From a checkpoint of a small image flow-matching model.
Model: 11.9M parameters, arch dit, activation gelu, patch size [8, 8], layers 10, width 320.
Rows from block 4 of a small image flow-matching model, named by matrix and row number. Rows with one number belong to one neuron. Each number is 200 + 40 x the weight over its row's rms, rounded and kept within 0 to 999. All counts start at 0.
After each neuron's rows are labels from the 100 images, of 14848 (inputs lightly noised), where the neuron reaches its highest value: "top examples" is what is common among them; "colour at peak" is the nearest of a few named colours to the mean colour under the peak. Only what is clearly more common there than usual is listed. The data: microscope photos of single blood and bone marrow cells.
# fc1: MLP up (model.blocks.4.mlp.fc1.weight, 960x320), inputs 0-159
# fc2: MLP down (model.blocks.4.mlp.fc2.weight, 320x960, transposed), outputs 0-159

fc1.15,214,215,197,149,194,223,197,209,233,180,363,176,230,275,149,155,116,208,240,164,218,180,206,195,262,271,168,132,202,230,194,199,176,181,173,222,202,221,262,209,192,171,139,235,172,178,171,203,148,182,136,242,123,209,152,182,187,202,205,210,220,230,176,170,177,243,195,224,80,244,240,192,178,138,75,180,193,189,195,195,235,223,217,234,228,207,292,169,277,156,186,189,214,252,218,145,169,195,227,220,183,159,200,205,165,205,218,239,149,185,196,198,263,227,239,191,213,204,156,215,264,213,217,225,149,131,198,132,222,179,174,214,195,210,195,117,162,218,211,122,241,191,298,243,231,140,187,220,157,170,210,194,242,281,156,184,127,177,271,221
fc2.15,188,202,211,202,222,191,205,161,271,210,346,171,222,221,152,200,296,274,201,213,237,247,182,193,89,264,194,177,201,229,222,155,180,223,186,203,138,193,115,211,205,167,245,207,226,235,203,196,169,132,97,227,149,194,154,211,262,204,130,163,228,187,240,146,173,188,192,247,108,192,212,194,189,159,227,191,214,169,241,203,223,177,172,248,200,192,163,216,192,199,192,222,167,196,260,164,218,190,208,180,231,196,180,154,262,186,226,251,230,245,196,168,164,263,205,177,200,227,244,173,251,176,165,201,203,250,190,253,185,193,183,188,200,228,215,159,169,216,223,174,248,221,60,177,263,235,229,252,149,266,216,183,251,236,238,206,258,240,288,242
top examples: cell type: segmented neutrophil
colour at peak: purple

fc1.432,291,196,192,189,247,221,191,187,189,130,249,220,120,191,202,186,243,240,162,232,203,201,204,224,238,157,250,200,168,209,215,242,158,232,193,207,163,162,167,286,230,218,183,221,201,244,199,142,203,228,225,232,144,127,207,196,224,189,244,241,214,213,241,203,239,254,239,201,188,266,97,150,168,250,187,205,211,253,151,235,146,188,220,197,215,196,188,186,146,271,210,157,204,156,263,212,209,168,117,183,247,208,87,58,191,258,182,206,253,233,211,239,192,209,184,167,216,185,204,164,201,149,187,148,158,140,259,211,183,312,176,185,170,146,177,167,200,189,200,283,227,295,220,166,210,179,235,270,166,212,165,121,261,201,202,234,166,188,213,217
fc2.432,144,233,194,209,239,203,202,225,156,236,189,206,241,254,192,242,195,131,253,164,204,221,170,224,219,202,236,156,216,456,239,240,200,229,261,227,211,188,206,159,152,177,222,240,176,294,191,254,197,230,179,276,195,325,181,196,221,206,120,209,214,186,191,262,191,191,154,166,209,178,270,167,208,204,201,306,303,242,222,182,198,188,205,193,214,217,228,195,160,220,200,115,236,231,221,135,235,197,242,184,107,183,198,153,177,201,233,196,188,222,223,189,246,246,218,204,176,165,230,247,220,187,261,212,183,230,213,236,213,135,202,165,180,219,193,212,213,188,179,167,178,288,226,215,229,203,183,191,152,212,214,285,198,161,157,199,220,199,183,99
top examples: cell type: lymphocyte
colour at peak: grey; white

fc1.341,218,303,219,244,155,158,314,176,215,204,178,166,185,259,226,199,184,224,213,174,210,192,199,158,281,187,221,150,217,271,247,170,239,279,231,218,188,258,152,229,119,145,170,160,235,187,186,233,151,187,256,240,219,184,248,141,236,186,211,216,198,203,277,182,281,207,164,281,218,228,218,245,185,164,208,202,227,197,211,192,176,213,241,167,254,174,213,184,184,180,245,261,177,217,201,161,265,230,237,214,208,213,173,181,112,135,189,191,203,195,138,190,258,252,186,216,195,235,227,195,207,201,217,158,144,144,121,245,187,238,212,188,235,276,255,211,104,169,216,168,267,183,176,169,213,198,262,181,141,106,203,217,186,202,215,202,126,209,240,244
fc2.341,198,269,185,120,246,227,56,222,214,187,148,157,162,178,233,173,200,223,204,186,201,228,207,186,111,197,221,241,205,202,236,182,240,170,209,213,237,225,199,199,219,151,161,167,154,211,190,174,241,170,239,243,255,200,263,240,141,226,179,246,171,215,194,231,238,208,181,291,213,184,213,265,224,191,198,184,254,175,197,189,165,195,166,217,174,196,167,233,177,187,259,154,232,216,257,145,233,167,248,191,190,204,210,168,285,249,192,204,236,200,101,211,112,201,189,165,229,226,177,165,186,129,216,233,284,222,290,176,209,218,211,229,158,240,135,214,129,184,201,198,254,203,214,229,207,186,156,251,175,304,214,146,227,212,213,226,273,174,230,191
top examples: smear: peripheral blood; cell type: segmented neutrophil
colour at peak: purple

fc1.377,199,265,189,181,189,244,147,195,279,191,186,187,196,266,178,203,208,222,243,206,251,162,227,210,156,190,199,220,227,212,215,204,164,226,223,287,183,220,107,186,169,191,211,241,104,176,206,196,271,147,169,204,202,229,230,151,222,218,188,154,284,234,256,253,249,151,191,181,179,220,165,180,192,201,253,187,227,172,206,186,178,217,207,264,170,224,174,211,207,178,191,189,235,195,199,153,235,216,246,224,172,206,203,253,220,215,147,239,235,117,139,247,129,196,246,199,129,214,139,169,212,176,280,230,187,150,142,175,198,145,170,249,197,127,132,163,134,206,174,239,203,154,186,203,153,182,198,257,162,219,268,221,193,117,180,269,208,195,212,217
fc2.377,198,275,167,200,232,189,157,233,149,305,209,231,195,209,237,237,158,272,204,268,203,249,264,213,189,196,175,206,195,251,184,204,152,299,311,154,216,244,179,260,175,264,244,171,163,196,166,164,162,211,154,175,180,168,163,200,251,164,224,172,209,149,206,157,232,236,119,237,209,182,72,163,163,186,205,180,160,216,185,247,206,219,238,215,190,145,161,182,161,164,236,218,115,195,234,100,286,243,226,236,155,221,137,273,212,215,235,181,164,225,171,200,212,150,200,212,226,207,228,177,199,165,306,207,130,180,164,207,182,194,217,189,234,185,205,217,210,215,172,228,188,204,179,239,148,223,218,224,190,142,204,196,199,295,191,139,232,221,157,235
top examples: cell type: segmented neutrophil; smear: peripheral blood
colour at peak: purple

fc1.281,251,266,235,165,207,217,202,172,170,206,231,221,244,215,185,174,224,129,200,173,244,262,169,260,179,177,164,191,245,212,219,267,145,218,158,198,148,241,168,245,255,152,156,270,216,267,223,153,186,231,221,204,160,138,212,149,228,199,226,235,235,256,252,244,163,175,143,144,194,251,214,178,208,213,200,292,154,191,188,145,201,221,216,146,236,207,117,186,191,253,158,155,199,224,219,369,229,180,183,240,174,243,143,168,149,247,317,171,240,183,215,252,200,206,250,191,248,139,134,225,192,186,178,163,204,146,229,212,178,75,156,179,178,160,182,186,220,195,212,225,170,218,218,199,190,184,220,267,174,229,183,183,251,211,191,191,162,217,244,239
fc2.281,239,198,221,202,193,206,205,192,219,188,202,189,152,181,198,186,210,203,184,205,238,225,244,195,187,173,226,222,166,290,161,179,199,217,198,197,216,147,170,219,218,238,203,174,212,249,201,169,229,214,215,224,206,163,203,169,213,244,183,199,190,227,220,184,211,188,210,227,214,202,144,197,214,367,206,210,278,234,206,118,183,189,215,218,218,201,166,208,193,221,212,170,297,155,129,21,227,204,279,189,294,195,232,301,217,152,250,182,225,202,184,257,205,251,240,185,226,200,159,156,200,190,203,193,191,163,196,218,193,165,176,185,213,192,245,202,231,198,215,230,178,166,214,210,227,193,223,237,175,209,177,152,230,237,218,214,192,207,229,75
top examples: cell type: erythroblast
colour at peak: black

fc1.293,187,146,226,229,174,227,185,224,199,157,196,158,198,130,229,198,179,174,170,231,192,245,112,153,193,223,202,177,214,238,284,227,178,173,272,194,145,189,200,247,172,261,203,196,199,213,180,234,162,196,192,185,194,124,173,183,265,194,242,215,204,152,212,180,166,202,228,178,201,218,137,204,138,226,170,280,247,307,166,383,214,144,190,161,199,169,239,179,219,209,225,186,219,199,240,238,133,204,179,209,187,146,215,185,204,183,154,177,171,234,168,253,155,177,204,151,224,154,204,217,109,170,201,154,218,225,183,230,156,89,177,166,235,199,195,183,165,124,214,250,216,251,190,89,156,174,213,175,226,229,191,235,262,257,179,176,218,173,186,142
fc2.293,238,226,170,184,211,185,214,219,212,143,267,178,151,242,184,221,185,150,160,217,148,193,182,154,186,225,184,230,174,253,207,153,167,213,135,178,235,195,154,102,167,187,190,181,169,157,179,174,247,238,181,163,236,236,207,167,145,205,222,243,173,179,159,108,187,208,111,222,179,137,112,231,207,137,179,140,223,259,217,92,211,219,210,190,181,223,194,231,202,171,196,184,163,224,164,170,176,188,228,225,215,221,205,200,244,275,201,215,204,199,172,226,191,164,228,222,210,190,217,180,167,212,218,224,146,207,199,184,202,156,176,215,212,212,162,161,203,210,178,218,185,175,238,166,160,216,199,215,198,144,190,192,165,192,290,230,179,208,201,143
top examples: cell type: erythroblast
colour at peak: purple; blue

fc1.253,216,141,247,219,151,171,208,192,215,80,255,243,187,126,227,231,168,279,158,185,168,275,172,143,249,247,179,169,195,222,210,210,136,195,167,230,224,177,184,174,246,199,257,199,182,286,215,190,174,207,187,201,221,183,198,209,198,188,146,209,168,128,167,258,187,168,203,191,207,243,245,139,204,152,149,170,225,226,221,276,212,191,194,251,140,243,150,235,227,288,214,112,236,219,83,246,141,237,215,190,194,145,160,166,127,223,52,167,233,198,139,192,192,279,206,220,193,228,231,152,201,124,205,111,227,182,219,178,212,212,170,180,126,182,206,217,209,221,195,173,196,205,216,153,206,214,174,150,197,210,250,153,238,267,127,270,227,213,217,200
fc2.253,316,176,196,206,219,179,186,238,208,14,232,170,175,173,182,213,228,194,171,221,161,157,201,110,216,211,231,279,139,206,177,157,165,160,148,156,190,188,177,197,202,226,175,177,209,235,233,149,221,174,189,126,160,179,179,149,197,198,138,233,161,207,192,161,241,186,218,210,219,121,228,171,175,263,194,181,269,230,159,81,223,249,175,256,236,194,223,175,221,266,185,251,147,174,273,248,202,240,207,215,227,274,214,198,196,177,343,194,187,201,185,139,207,305,219,211,212,210,221,143,238,184,201,200,190,237,212,262,175,204,177,208,203,196,152,177,210,201,219,196,178,141,215,218,202,203,229,171,170,125,217,252,201,184,217,191,229,219,218,257
top examples: cell type: lymphocyte
colour at peak: pink

fc1.612,247,275,201,216,178,188,213,167,161,193,236,219,194,212,195,194,195,179,207,160,185,194,154,126,216,216,199,226,235,240,138,233,177,209,200,146,191,182,155,160,177,155,208,157,253,230,173,184,192,208,238,146,154,265,160,176,158,121,213,206,205,245,230,287,232,164,272,173,112,224,185,169,186,147,165,277,232,180,194,138,261,200,166,214,197,126,164,180,143,213,168,193,277,207,124,129,233,192,211,216,209,191,238,147,275,206,238,183,231,207,232,210,160,172,195,188,126,156,247,235,220,191,207,194,153,132,222,232,236,93,222,188,187,161,152,191,190,126,225,227,226,235,227,154,190,196,215,253,247,225,206,242,277,298,170,253,180,261,201,155
fc2.612,189,236,212,182,280,143,204,252,205,138,231,144,197,180,243,216,200,221,226,168,241,256,206,175,222,222,205,188,210,182,205,168,167,184,243,169,270,218,240,110,247,216,183,194,171,245,137,196,181,191,199,113,141,234,268,230,229,237,175,249,212,192,166,182,171,191,191,222,165,191,316,178,180,240,225,197,209,143,206,209,229,217,183,111,205,123,336,193,240,242,204,196,169,205,259,129,225,225,199,226,209,289,178,160,157,185,155,213,200,220,179,253,186,197,242,227,232,164,193,239,215,188,149,204,265,232,218,216,178,202,246,218,237,206,218,221,202,185,229,216,205,117,158,184,269,210,200,174,245,152,197,263,236,164,200,177,237,136,225,145
top examples: smear: peripheral blood
colour at peak: pink

fc1.434,267,232,208,202,194,193,167,174,209,179,195,155,203,235,239,162,159,163,208,179,224,354,178,247,195,158,187,191,172,208,250,237,198,189,260,177,171,214,195,205,251,138,188,221,194,0,209,188,153,230,205,257,170,97,198,222,259,273,188,208,210,210,210,249,302,252,170,201,221,200,261,242,191,227,192,202,242,146,189,221,190,201,207,184,252,194,157,192,149,226,244,188,213,183,329,19,153,161,241,203,182,118,189,304,275,171,264,165,145,168,211,216,214,267,184,180,202,215,213,161,213,206,215,229,231,196,227,221,221,206,225,186,230,235,209,180,163,184,208,267,148,219,194,207,156,195,231,249,172,199,151,147,165,208,220,156,181,162,231,257
fc2.434,236,234,197,239,190,166,239,187,162,121,192,189,197,197,212,194,194,165,230,188,173,123,225,201,199,183,211,128,204,193,181,190,222,202,145,207,203,210,194,209,272,186,183,224,197,36,212,258,168,160,173,246,238,341,178,179,186,129,213,219,254,186,215,261,224,243,133,204,203,203,266,172,171,183,232,146,206,157,236,148,200,217,212,240,140,182,254,171,185,159,179,216,109,181,72,51,200,136,29,217,206,219,211,353,222,217,96,219,207,173,205,242,194,178,205,199,217,174,209,207,186,229,170,199,193,177,237,196,185,169,186,188,212,227,211,151,183,182,160,169,178,205,183,150,171,216,164,152,214,206,173,152,180,187,137,174,187,149,259,198
top examples: smear: peripheral blood; cell type: segmented neutrophil
colour at peak: pink

fc1.657,224,289,248,208,183,233,121,156,184,152,214,189,192,201,239,211,161,192,245,138,213,212,243,131,167,219,192,244,221,297,177,201,227,257,227,149,178,184,232,203,210,186,138,187,212,208,234,176,198,134,186,227,108,185,270,236,168,206,208,252,253,217,268,238,231,134,218,244,150,185,159,188,163,101,202,163,239,157,200,207,233,180,121,186,241,144,168,115,165,183,132,233,229,201,183,138,220,244,242,195,207,165,242,143,243,184,232,205,225,160,215,228,223,211,176,246,154,218,221,202,168,233,222,172,103,176,199,223,144,138,229,186,168,187,155,132,207,67,227,224,211,235,159,237,157,187,281,233,166,248,315,203,220,211,273,250,229,210,179,270
fc2.657,212,223,196,200,243,151,289,264,203,201,230,211,218,204,257,185,261,207,197,151,233,220,156,160,260,236,157,243,231,206,219,206,236,203,191,157,235,196,170,218,210,170,277,207,196,262,221,226,236,116,133,139,77,240,299,159,251,199,217,261,233,180,210,210,193,132,251,275,159,208,194,219,184,217,220,208,247,207,195,188,225,172,276,210,167,215,190,212,205,199,164,112,181,223,195,214,134,192,204,235,195,141,191,221,190,229,205,170,188,215,216,202,176,210,205,237,258,251,207,209,150,235,250,209,309,197,210,167,150,227,221,210,213,207,236,182,248,95,190,218,212,151,238,195,194,202,115,202,211,184,101,240,219,172,120,179,215,189,181,210
top examples: smear: peripheral blood
colour at peak: pink

fc1.141,179,241,187,225,215,186,183,212,241,265,208,179,217,260,225,233,211,177,202,197,178,262,136,242,226,187,217,221,191,239,252,226,162,229,247,212,156,199,217,251,247,144,229,203,225,157,122,214,190,222,183,312,180,192,239,186,213,230,166,169,188,161,266,133,193,125,202,207,246,304,245,134,168,129,206,258,168,150,205,216,192,188,205,148,207,261,231,218,179,182,244,136,130,176,238,271,207,194,189,206,161,184,151,249,224,197,194,206,177,152,125,215,182,221,186,115,218,244,187,199,225,152,300,220,195,128,175,186,121,268,181,229,197,141,209,176,182,139,211,237,295,196,194,197,275,230,184,203,272,251,155,190,142,178,257,229,212,175,174,225
fc2.141,241,251,202,158,170,221,290,194,248,221,191,142,206,207,234,113,196,154,156,192,187,242,179,202,209,202,208,245,225,209,289,213,188,165,199,228,214,243,205,183,261,175,166,223,154,230,144,196,192,231,186,194,197,234,244,206,194,203,132,145,193,259,98,210,145,173,197,195,242,138,252,139,189,285,199,241,200,212,172,190,196,166,136,148,280,192,240,188,208,102,231,178,183,178,160,253,172,207,229,244,209,212,285,242,202,162,183,229,235,157,144,223,212,188,241,105,238,224,197,149,218,176,179,177,253,294,218,212,170,233,202,211,179,136,194,168,229,114,194,260,320,222,211,188,216,143,192,156,249,221,218,192,165,202,94,171,195,173,193,155
top examples: cell type: segmented neutrophil; smear: peripheral blood
colour at peak: pink

fc1.361,244,279,179,146,261,220,190,249,240,181,210,193,228,187,148,196,190,247,193,204,184,273,224,260,264,168,188,231,189,228,194,193,196,194,260,178,204,154,222,203,129,216,170,197,163,190,225,232,230,205,191,167,211,278,223,180,178,168,203,224,220,241,187,180,262,230,227,203,128,170,111,205,215,195,166,182,283,236,223,263,157,184,136,210,213,166,222,184,218,134,206,187,209,191,123,157,274,174,108,240,184,193,193,128,167,235,112,278,204,236,232,166,161,215,221,153,159,191,217,232,180,184,202,216,225,236,297,287,196,179,209,153,239,173,161,172,149,199,219,205,220,211,154,196,181,214,190,184,199,218,213,182,187,64,242,141,182,220,187,226
fc2.361,172,237,248,209,145,231,195,175,207,262,139,194,263,141,173,200,214,224,134,223,207,118,222,171,233,136,177,205,183,338,165,135,216,183,113,225,149,124,190,231,104,233,230,175,209,145,244,176,215,220,244,266,233,89,202,219,225,236,249,213,155,177,189,162,183,180,133,238,225,210,131,207,204,167,207,227,294,234,206,250,195,264,233,297,225,212,157,157,203,117,207,185,186,184,265,125,185,219,377,219,252,240,246,153,213,203,267,209,236,187,209,211,216,284,201,191,215,174,125,174,212,227,183,228,202,211,220,228,161,198,180,206,174,265,225,224,203,205,234,227,275,262,166,193,256,207,217,184,154,257,190,168,210,271,178,262,188,173,188,228
top examples: cell type: lymphocyte
colour at peak: grey

fc1.461,199,225,233,171,220,207,145,216,190,142,245,180,222,207,158,188,262,173,118,203,148,170,236,220,246,269,168,177,209,245,227,244,204,212,207,200,127,180,138,204,237,175,154,190,210,147,262,197,170,192,119,136,216,176,219,185,250,169,188,252,228,191,155,220,149,232,180,157,128,285,230,213,257,243,179,251,180,168,180,142,233,204,163,210,135,211,210,191,204,230,143,227,162,255,208,195,200,217,159,198,196,110,265,236,167,151,216,193,202,231,251,240,156,145,200,156,199,143,232,220,229,140,212,172,215,220,198,214,220,144,206,245,262,201,175,256,186,166,256,208,265,209,252,121,179,164,218,175,204,268,170,225,198,200,186,226,206,237,211,207
fc2.461,259,229,196,230,162,198,234,224,216,158,220,210,216,216,238,177,138,269,230,228,171,161,180,207,213,214,157,226,191,258,110,234,216,263,84,217,280,156,233,213,161,238,211,203,225,275,213,169,159,189,142,210,200,164,215,199,148,207,156,200,237,203,245,180,223,242,214,174,152,123,216,204,251,194,251,160,145,250,147,169,199,185,219,140,232,85,245,182,193,256,190,265,181,248,228,162,162,211,163,181,221,104,176,140,236,214,221,222,145,210,184,174,224,243,178,185,263,158,204,208,210,164,154,235,194,185,212,220,197,167,200,179,165,122,258,245,167,179,150,205,249,182,171,211,188,262,178,215,163,136,198,162,164,251,259,175,201,186,224,197
top examples: smear: peripheral blood; cell type: segmented neutrophil
colour at peak: purple

fc1.673,277,145,203,220,245,188,208,178,270,169,247,250,224,164,194,264,213,246,226,239,202,168,267,167,251,194,213,282,181,215,193,197,197,218,279,164,202,172,223,246,96,191,281,129,210,166,183,216,227,198,289,146,215,207,181,187,190,172,229,178,200,186,146,204,244,116,113,180,171,196,218,196,181,175,194,293,222,161,225,190,169,208,170,250,202,143,286,218,129,210,169,136,211,205,145,238,180,184,166,206,213,204,212,86,198,245,186,192,226,147,187,316,197,132,206,164,176,188,222,169,226,155,181,227,239,193,231,192,180,177,196,227,152,182,181,214,166,215,240,218,254,265,168,184,177,272,162,166,242,226,194,121,192,172,139,229,199,238,154,189
fc2.673,255,173,179,168,177,217,212,200,223,181,224,291,195,200,162,182,201,198,185,219,183,303,319,201,203,237,177,242,211,246,254,219,178,200,164,271,184,187,148,165,108,154,213,212,194,147,215,196,227,192,254,198,205,142,231,190,193,166,179,178,91,209,208,167,245,161,243,166,150,229,247,186,208,143,176,137,175,192,175,207,222,199,210,261,219,240,68,192,131,202,217,176,195,166,309,217,221,196,256,196,153,248,222,76,152,193,179,191,164,169,163,69,154,156,204,172,231,218,212,159,188,209,288,193,195,206,204,189,178,170,232,197,235,186,200,173,219,217,186,203,207,216,217,207,176,148,197,207,194,216,166,335,229,200,232,197,233,201,133,262
top examples: cell type: lymphocyte
colour at peak: grey

fc1.601,258,205,205,158,161,217,170,251,211,222,251,136,213,214,276,142,174,246,241,221,207,265,234,178,236,185,195,200,195,267,191,179,233,203,236,240,207,156,217,274,223,127,194,174,260,113,208,209,176,185,209,241,161,165,178,193,159,200,210,202,227,224,198,204,234,261,120,291,250,245,242,172,196,121,152,251,223,177,114,192,142,123,183,131,235,240,173,157,239,170,165,173,89,224,255,196,254,215,252,194,184,195,167,298,195,212,260,177,193,168,166,121,200,246,215,175,251,188,175,250,257,202,261,251,225,184,143,174,161,286,168,114,180,169,209,199,268,173,167,218,277,215,235,153,250,189,215,195,131,117,165,203,202,173,160,231,133,227,198,190
fc2.601,197,194,184,240,212,200,276,88,218,190,281,126,238,203,195,251,212,200,207,200,199,148,194,166,155,183,161,154,184,185,167,144,255,152,218,245,168,194,164,207,182,162,259,204,132,159,269,208,197,167,217,190,167,206,179,207,247,182,155,191,241,214,194,235,241,215,217,252,203,144,256,150,236,236,205,173,187,248,128,209,176,108,266,182,192,178,209,208,217,248,155,201,185,157,261,155,199,201,156,162,209,164,192,194,220,165,213,171,219,212,158,230,201,229,194,187,148,174,184,228,275,237,227,141,199,196,264,237,170,190,233,257,198,223,171,212,280,146,206,160,266,269,100,225,223,148,147,181,121,336,185,181,206,262,226,182,208,153,138,216
top examples: cell type: segmented neutrophil
colour at peak: purple

fc1.208,239,218,143,185,221,253,285,241,158,268,183,131,240,277,264,201,261,179,171,228,260,228,151,304,184,198,220,237,174,232,181,209,179,195,266,193,196,214,243,154,224,160,129,196,179,105,252,200,160,184,166,328,181,192,272,209,167,190,184,256,126,228,174,218,189,224,110,218,225,249,213,172,206,159,177,185,207,173,149,196,216,240,198,179,215,162,232,212,201,170,283,280,269,200,217,209,189,170,252,153,191,100,221,187,176,183,309,184,167,176,168,234,262,226,215,153,287,220,228,185,189,232,245,243,255,194,163,162,224,228,178,190,238,152,232,169,209,178,198,216,222,218,203,216,267,212,195,204,201,208,160,197,156,217,183,203,215,167,192,185
fc2.208,229,181,269,180,138,133,123,159,164,245,195,152,226,258,258,196,146,194,221,227,219,184,255,246,210,212,211,200,193,224,261,211,184,209,204,193,157,179,110,220,175,212,234,208,222,210,260,231,203,174,182,225,173,125,243,260,254,235,210,237,153,191,251,230,200,204,148,198,245,161,229,174,200,289,239,146,183,155,183,229,217,192,216,238,203,303,246,187,187,149,278,239,273,163,203,243,231,210,209,139,222,198,215,233,284,258,172,186,225,244,147,203,140,151,218,134,135,196,133,193,201,259,221,111,150,215,274,201,243,252,184,185,195,166,178,181,198,152,208,194,289,240,201,177,173,165,239,165,200,212,201,204,210,159,254,145,191,229,166,192
top examples: cell type: segmented neutrophil
colour at peak: purple

fc1.297,289,162,167,258,243,181,150,171,204,160,217,240,212,241,149,205,220,175,208,175,218,188,320,193,188,153,181,205,206,222,179,175,240,225,237,225,205,184,251,239,153,173,251,220,258,330,215,203,230,197,259,262,209,193,219,209,196,176,240,219,164,169,230,270,192,217,259,229,151,199,200,257,181,159,237,223,204,257,200,223,207,181,233,213,201,127,273,193,258,116,168,187,198,182,169,223,206,217,124,201,173,146,213,146,164,229,165,214,202,173,267,187,219,178,178,176,185,219,161,187,168,262,214,261,208,166,284,226,176,216,168,224,178,213,184,225,184,162,218,277,123,171,151,206,226,325,185,276,223,225,196,192,190,148,211,209,157,182,183,232
fc2.297,214,195,224,186,177,201,190,159,194,147,154,226,232,172,208,197,174,188,198,209,178,242,255,202,182,180,181,173,247,246,187,186,225,147,202,235,201,194,212,152,183,184,228,193,172,301,205,207,192,209,232,197,205,231,217,168,223,198,203,242,173,192,146,150,172,156,81,172,176,197,97,216,174,269,173,289,113,207,208,278,177,200,178,269,179,238,181,187,241,168,237,182,280,180,243,318,248,202,359,184,147,296,217,132,202,174,199,196,204,200,201,177,203,255,165,171,197,212,210,189,160,259,324,198,190,208,172,133,215,206,163,182,229,231,162,235,237,186,186,264,201,233,194,155,237,198,222,157,254,193,210,160,201,221,175,198,222,178,167,194
top examples: cell type: lymphocyte
colour at peak: purple

fc1.349,147,163,217,223,209,221,228,167,173,207,207,269,189,235,227,184,179,132,212,220,171,229,140,193,191,282,215,173,198,209,199,214,200,146,180,225,180,221,205,194,215,134,192,242,223,148,208,222,251,201,220,136,200,280,164,189,226,174,203,236,193,190,173,209,198,276,293,223,219,247,180,173,168,158,166,227,150,246,160,157,186,207,239,267,218,284,205,193,199,271,222,96,234,217,149,195,157,197,133,201,192,255,143,114,254,220,236,189,213,139,138,190,215,266,201,214,177,196,172,233,170,187,186,232,171,160,191,115,219,176,184,189,159,189,261,185,266,188,223,187,247,236,175,158,213,197,193,194,186,226,217,172,250,392,175,272,159,166,233,235
fc2.349,130,201,153,165,216,157,229,213,180,99,223,152,171,249,207,198,176,107,218,205,187,131,160,243,232,213,178,215,167,161,211,217,243,214,298,237,217,159,217,273,236,234,202,207,180,168,191,152,226,208,154,122,123,247,181,190,168,151,284,191,223,179,210,210,256,235,57,227,226,194,206,213,155,224,207,161,275,221,197,263,195,172,196,257,153,157,208,198,252,224,203,180,143,214,272,244,165,210,209,195,214,187,203,110,141,217,164,171,171,234,191,225,166,178,156,197,269,220,217,232,181,267,205,196,224,224,157,234,217,212,226,202,179,242,175,197,193,207,216,179,203,175,205,211,236,212,202,246,232,127,223,221,187,78,232,134,184,197,163,285
top examples: cell type: lymphocyte
colour at peak: pink

fc1.179,211,199,210,205,266,210,172,209,241,209,189,188,203,191,209,141,206,206,214,184,239,147,229,219,170,200,161,220,190,247,179,185,196,248,208,164,172,223,154,216,246,196,135,158,240,186,126,214,225,279,271,225,183,153,194,218,235,240,137,265,250,193,241,210,219,196,272,173,252,211,166,106,193,151,198,188,221,218,298,195,251,190,213,240,208,184,186,207,183,296,179,162,161,224,206,182,230,206,266,221,184,144,231,160,125,216,253,244,257,169,243,263,171,211,188,225,265,184,182,181,186,135,230,268,164,193,248,281,234,171,204,199,341,258,176,255,143,173,215,215,193,222,233,236,225,155,204,228,188,248,184,245,156,247,158,193,162,206,216,195
fc2.179,180,192,200,228,196,183,218,192,259,189,168,184,191,232,211,244,233,213,206,218,187,161,170,256,180,221,184,246,147,240,213,179,210,162,245,167,220,239,235,164,209,144,259,111,205,188,175,163,166,269,222,178,163,249,200,185,197,172,182,215,211,238,197,231,180,256,284,192,271,202,212,154,201,235,208,194,225,244,292,207,243,193,194,264,237,223,195,254,289,208,174,191,267,235,142,239,170,210,197,230,223,200,214,253,268,166,243,201,128,223,238,276,226,197,235,183,152,195,226,127,216,99,195,135,236,164,153,159,199,202,257,221,84,255,250,289,184,200,225,205,171,184,169,173,115,216,217,180,190,160,261,162,139,157,235,260,233,196,171,187
top examples: cell type: lymphocyte
colour at peak: pink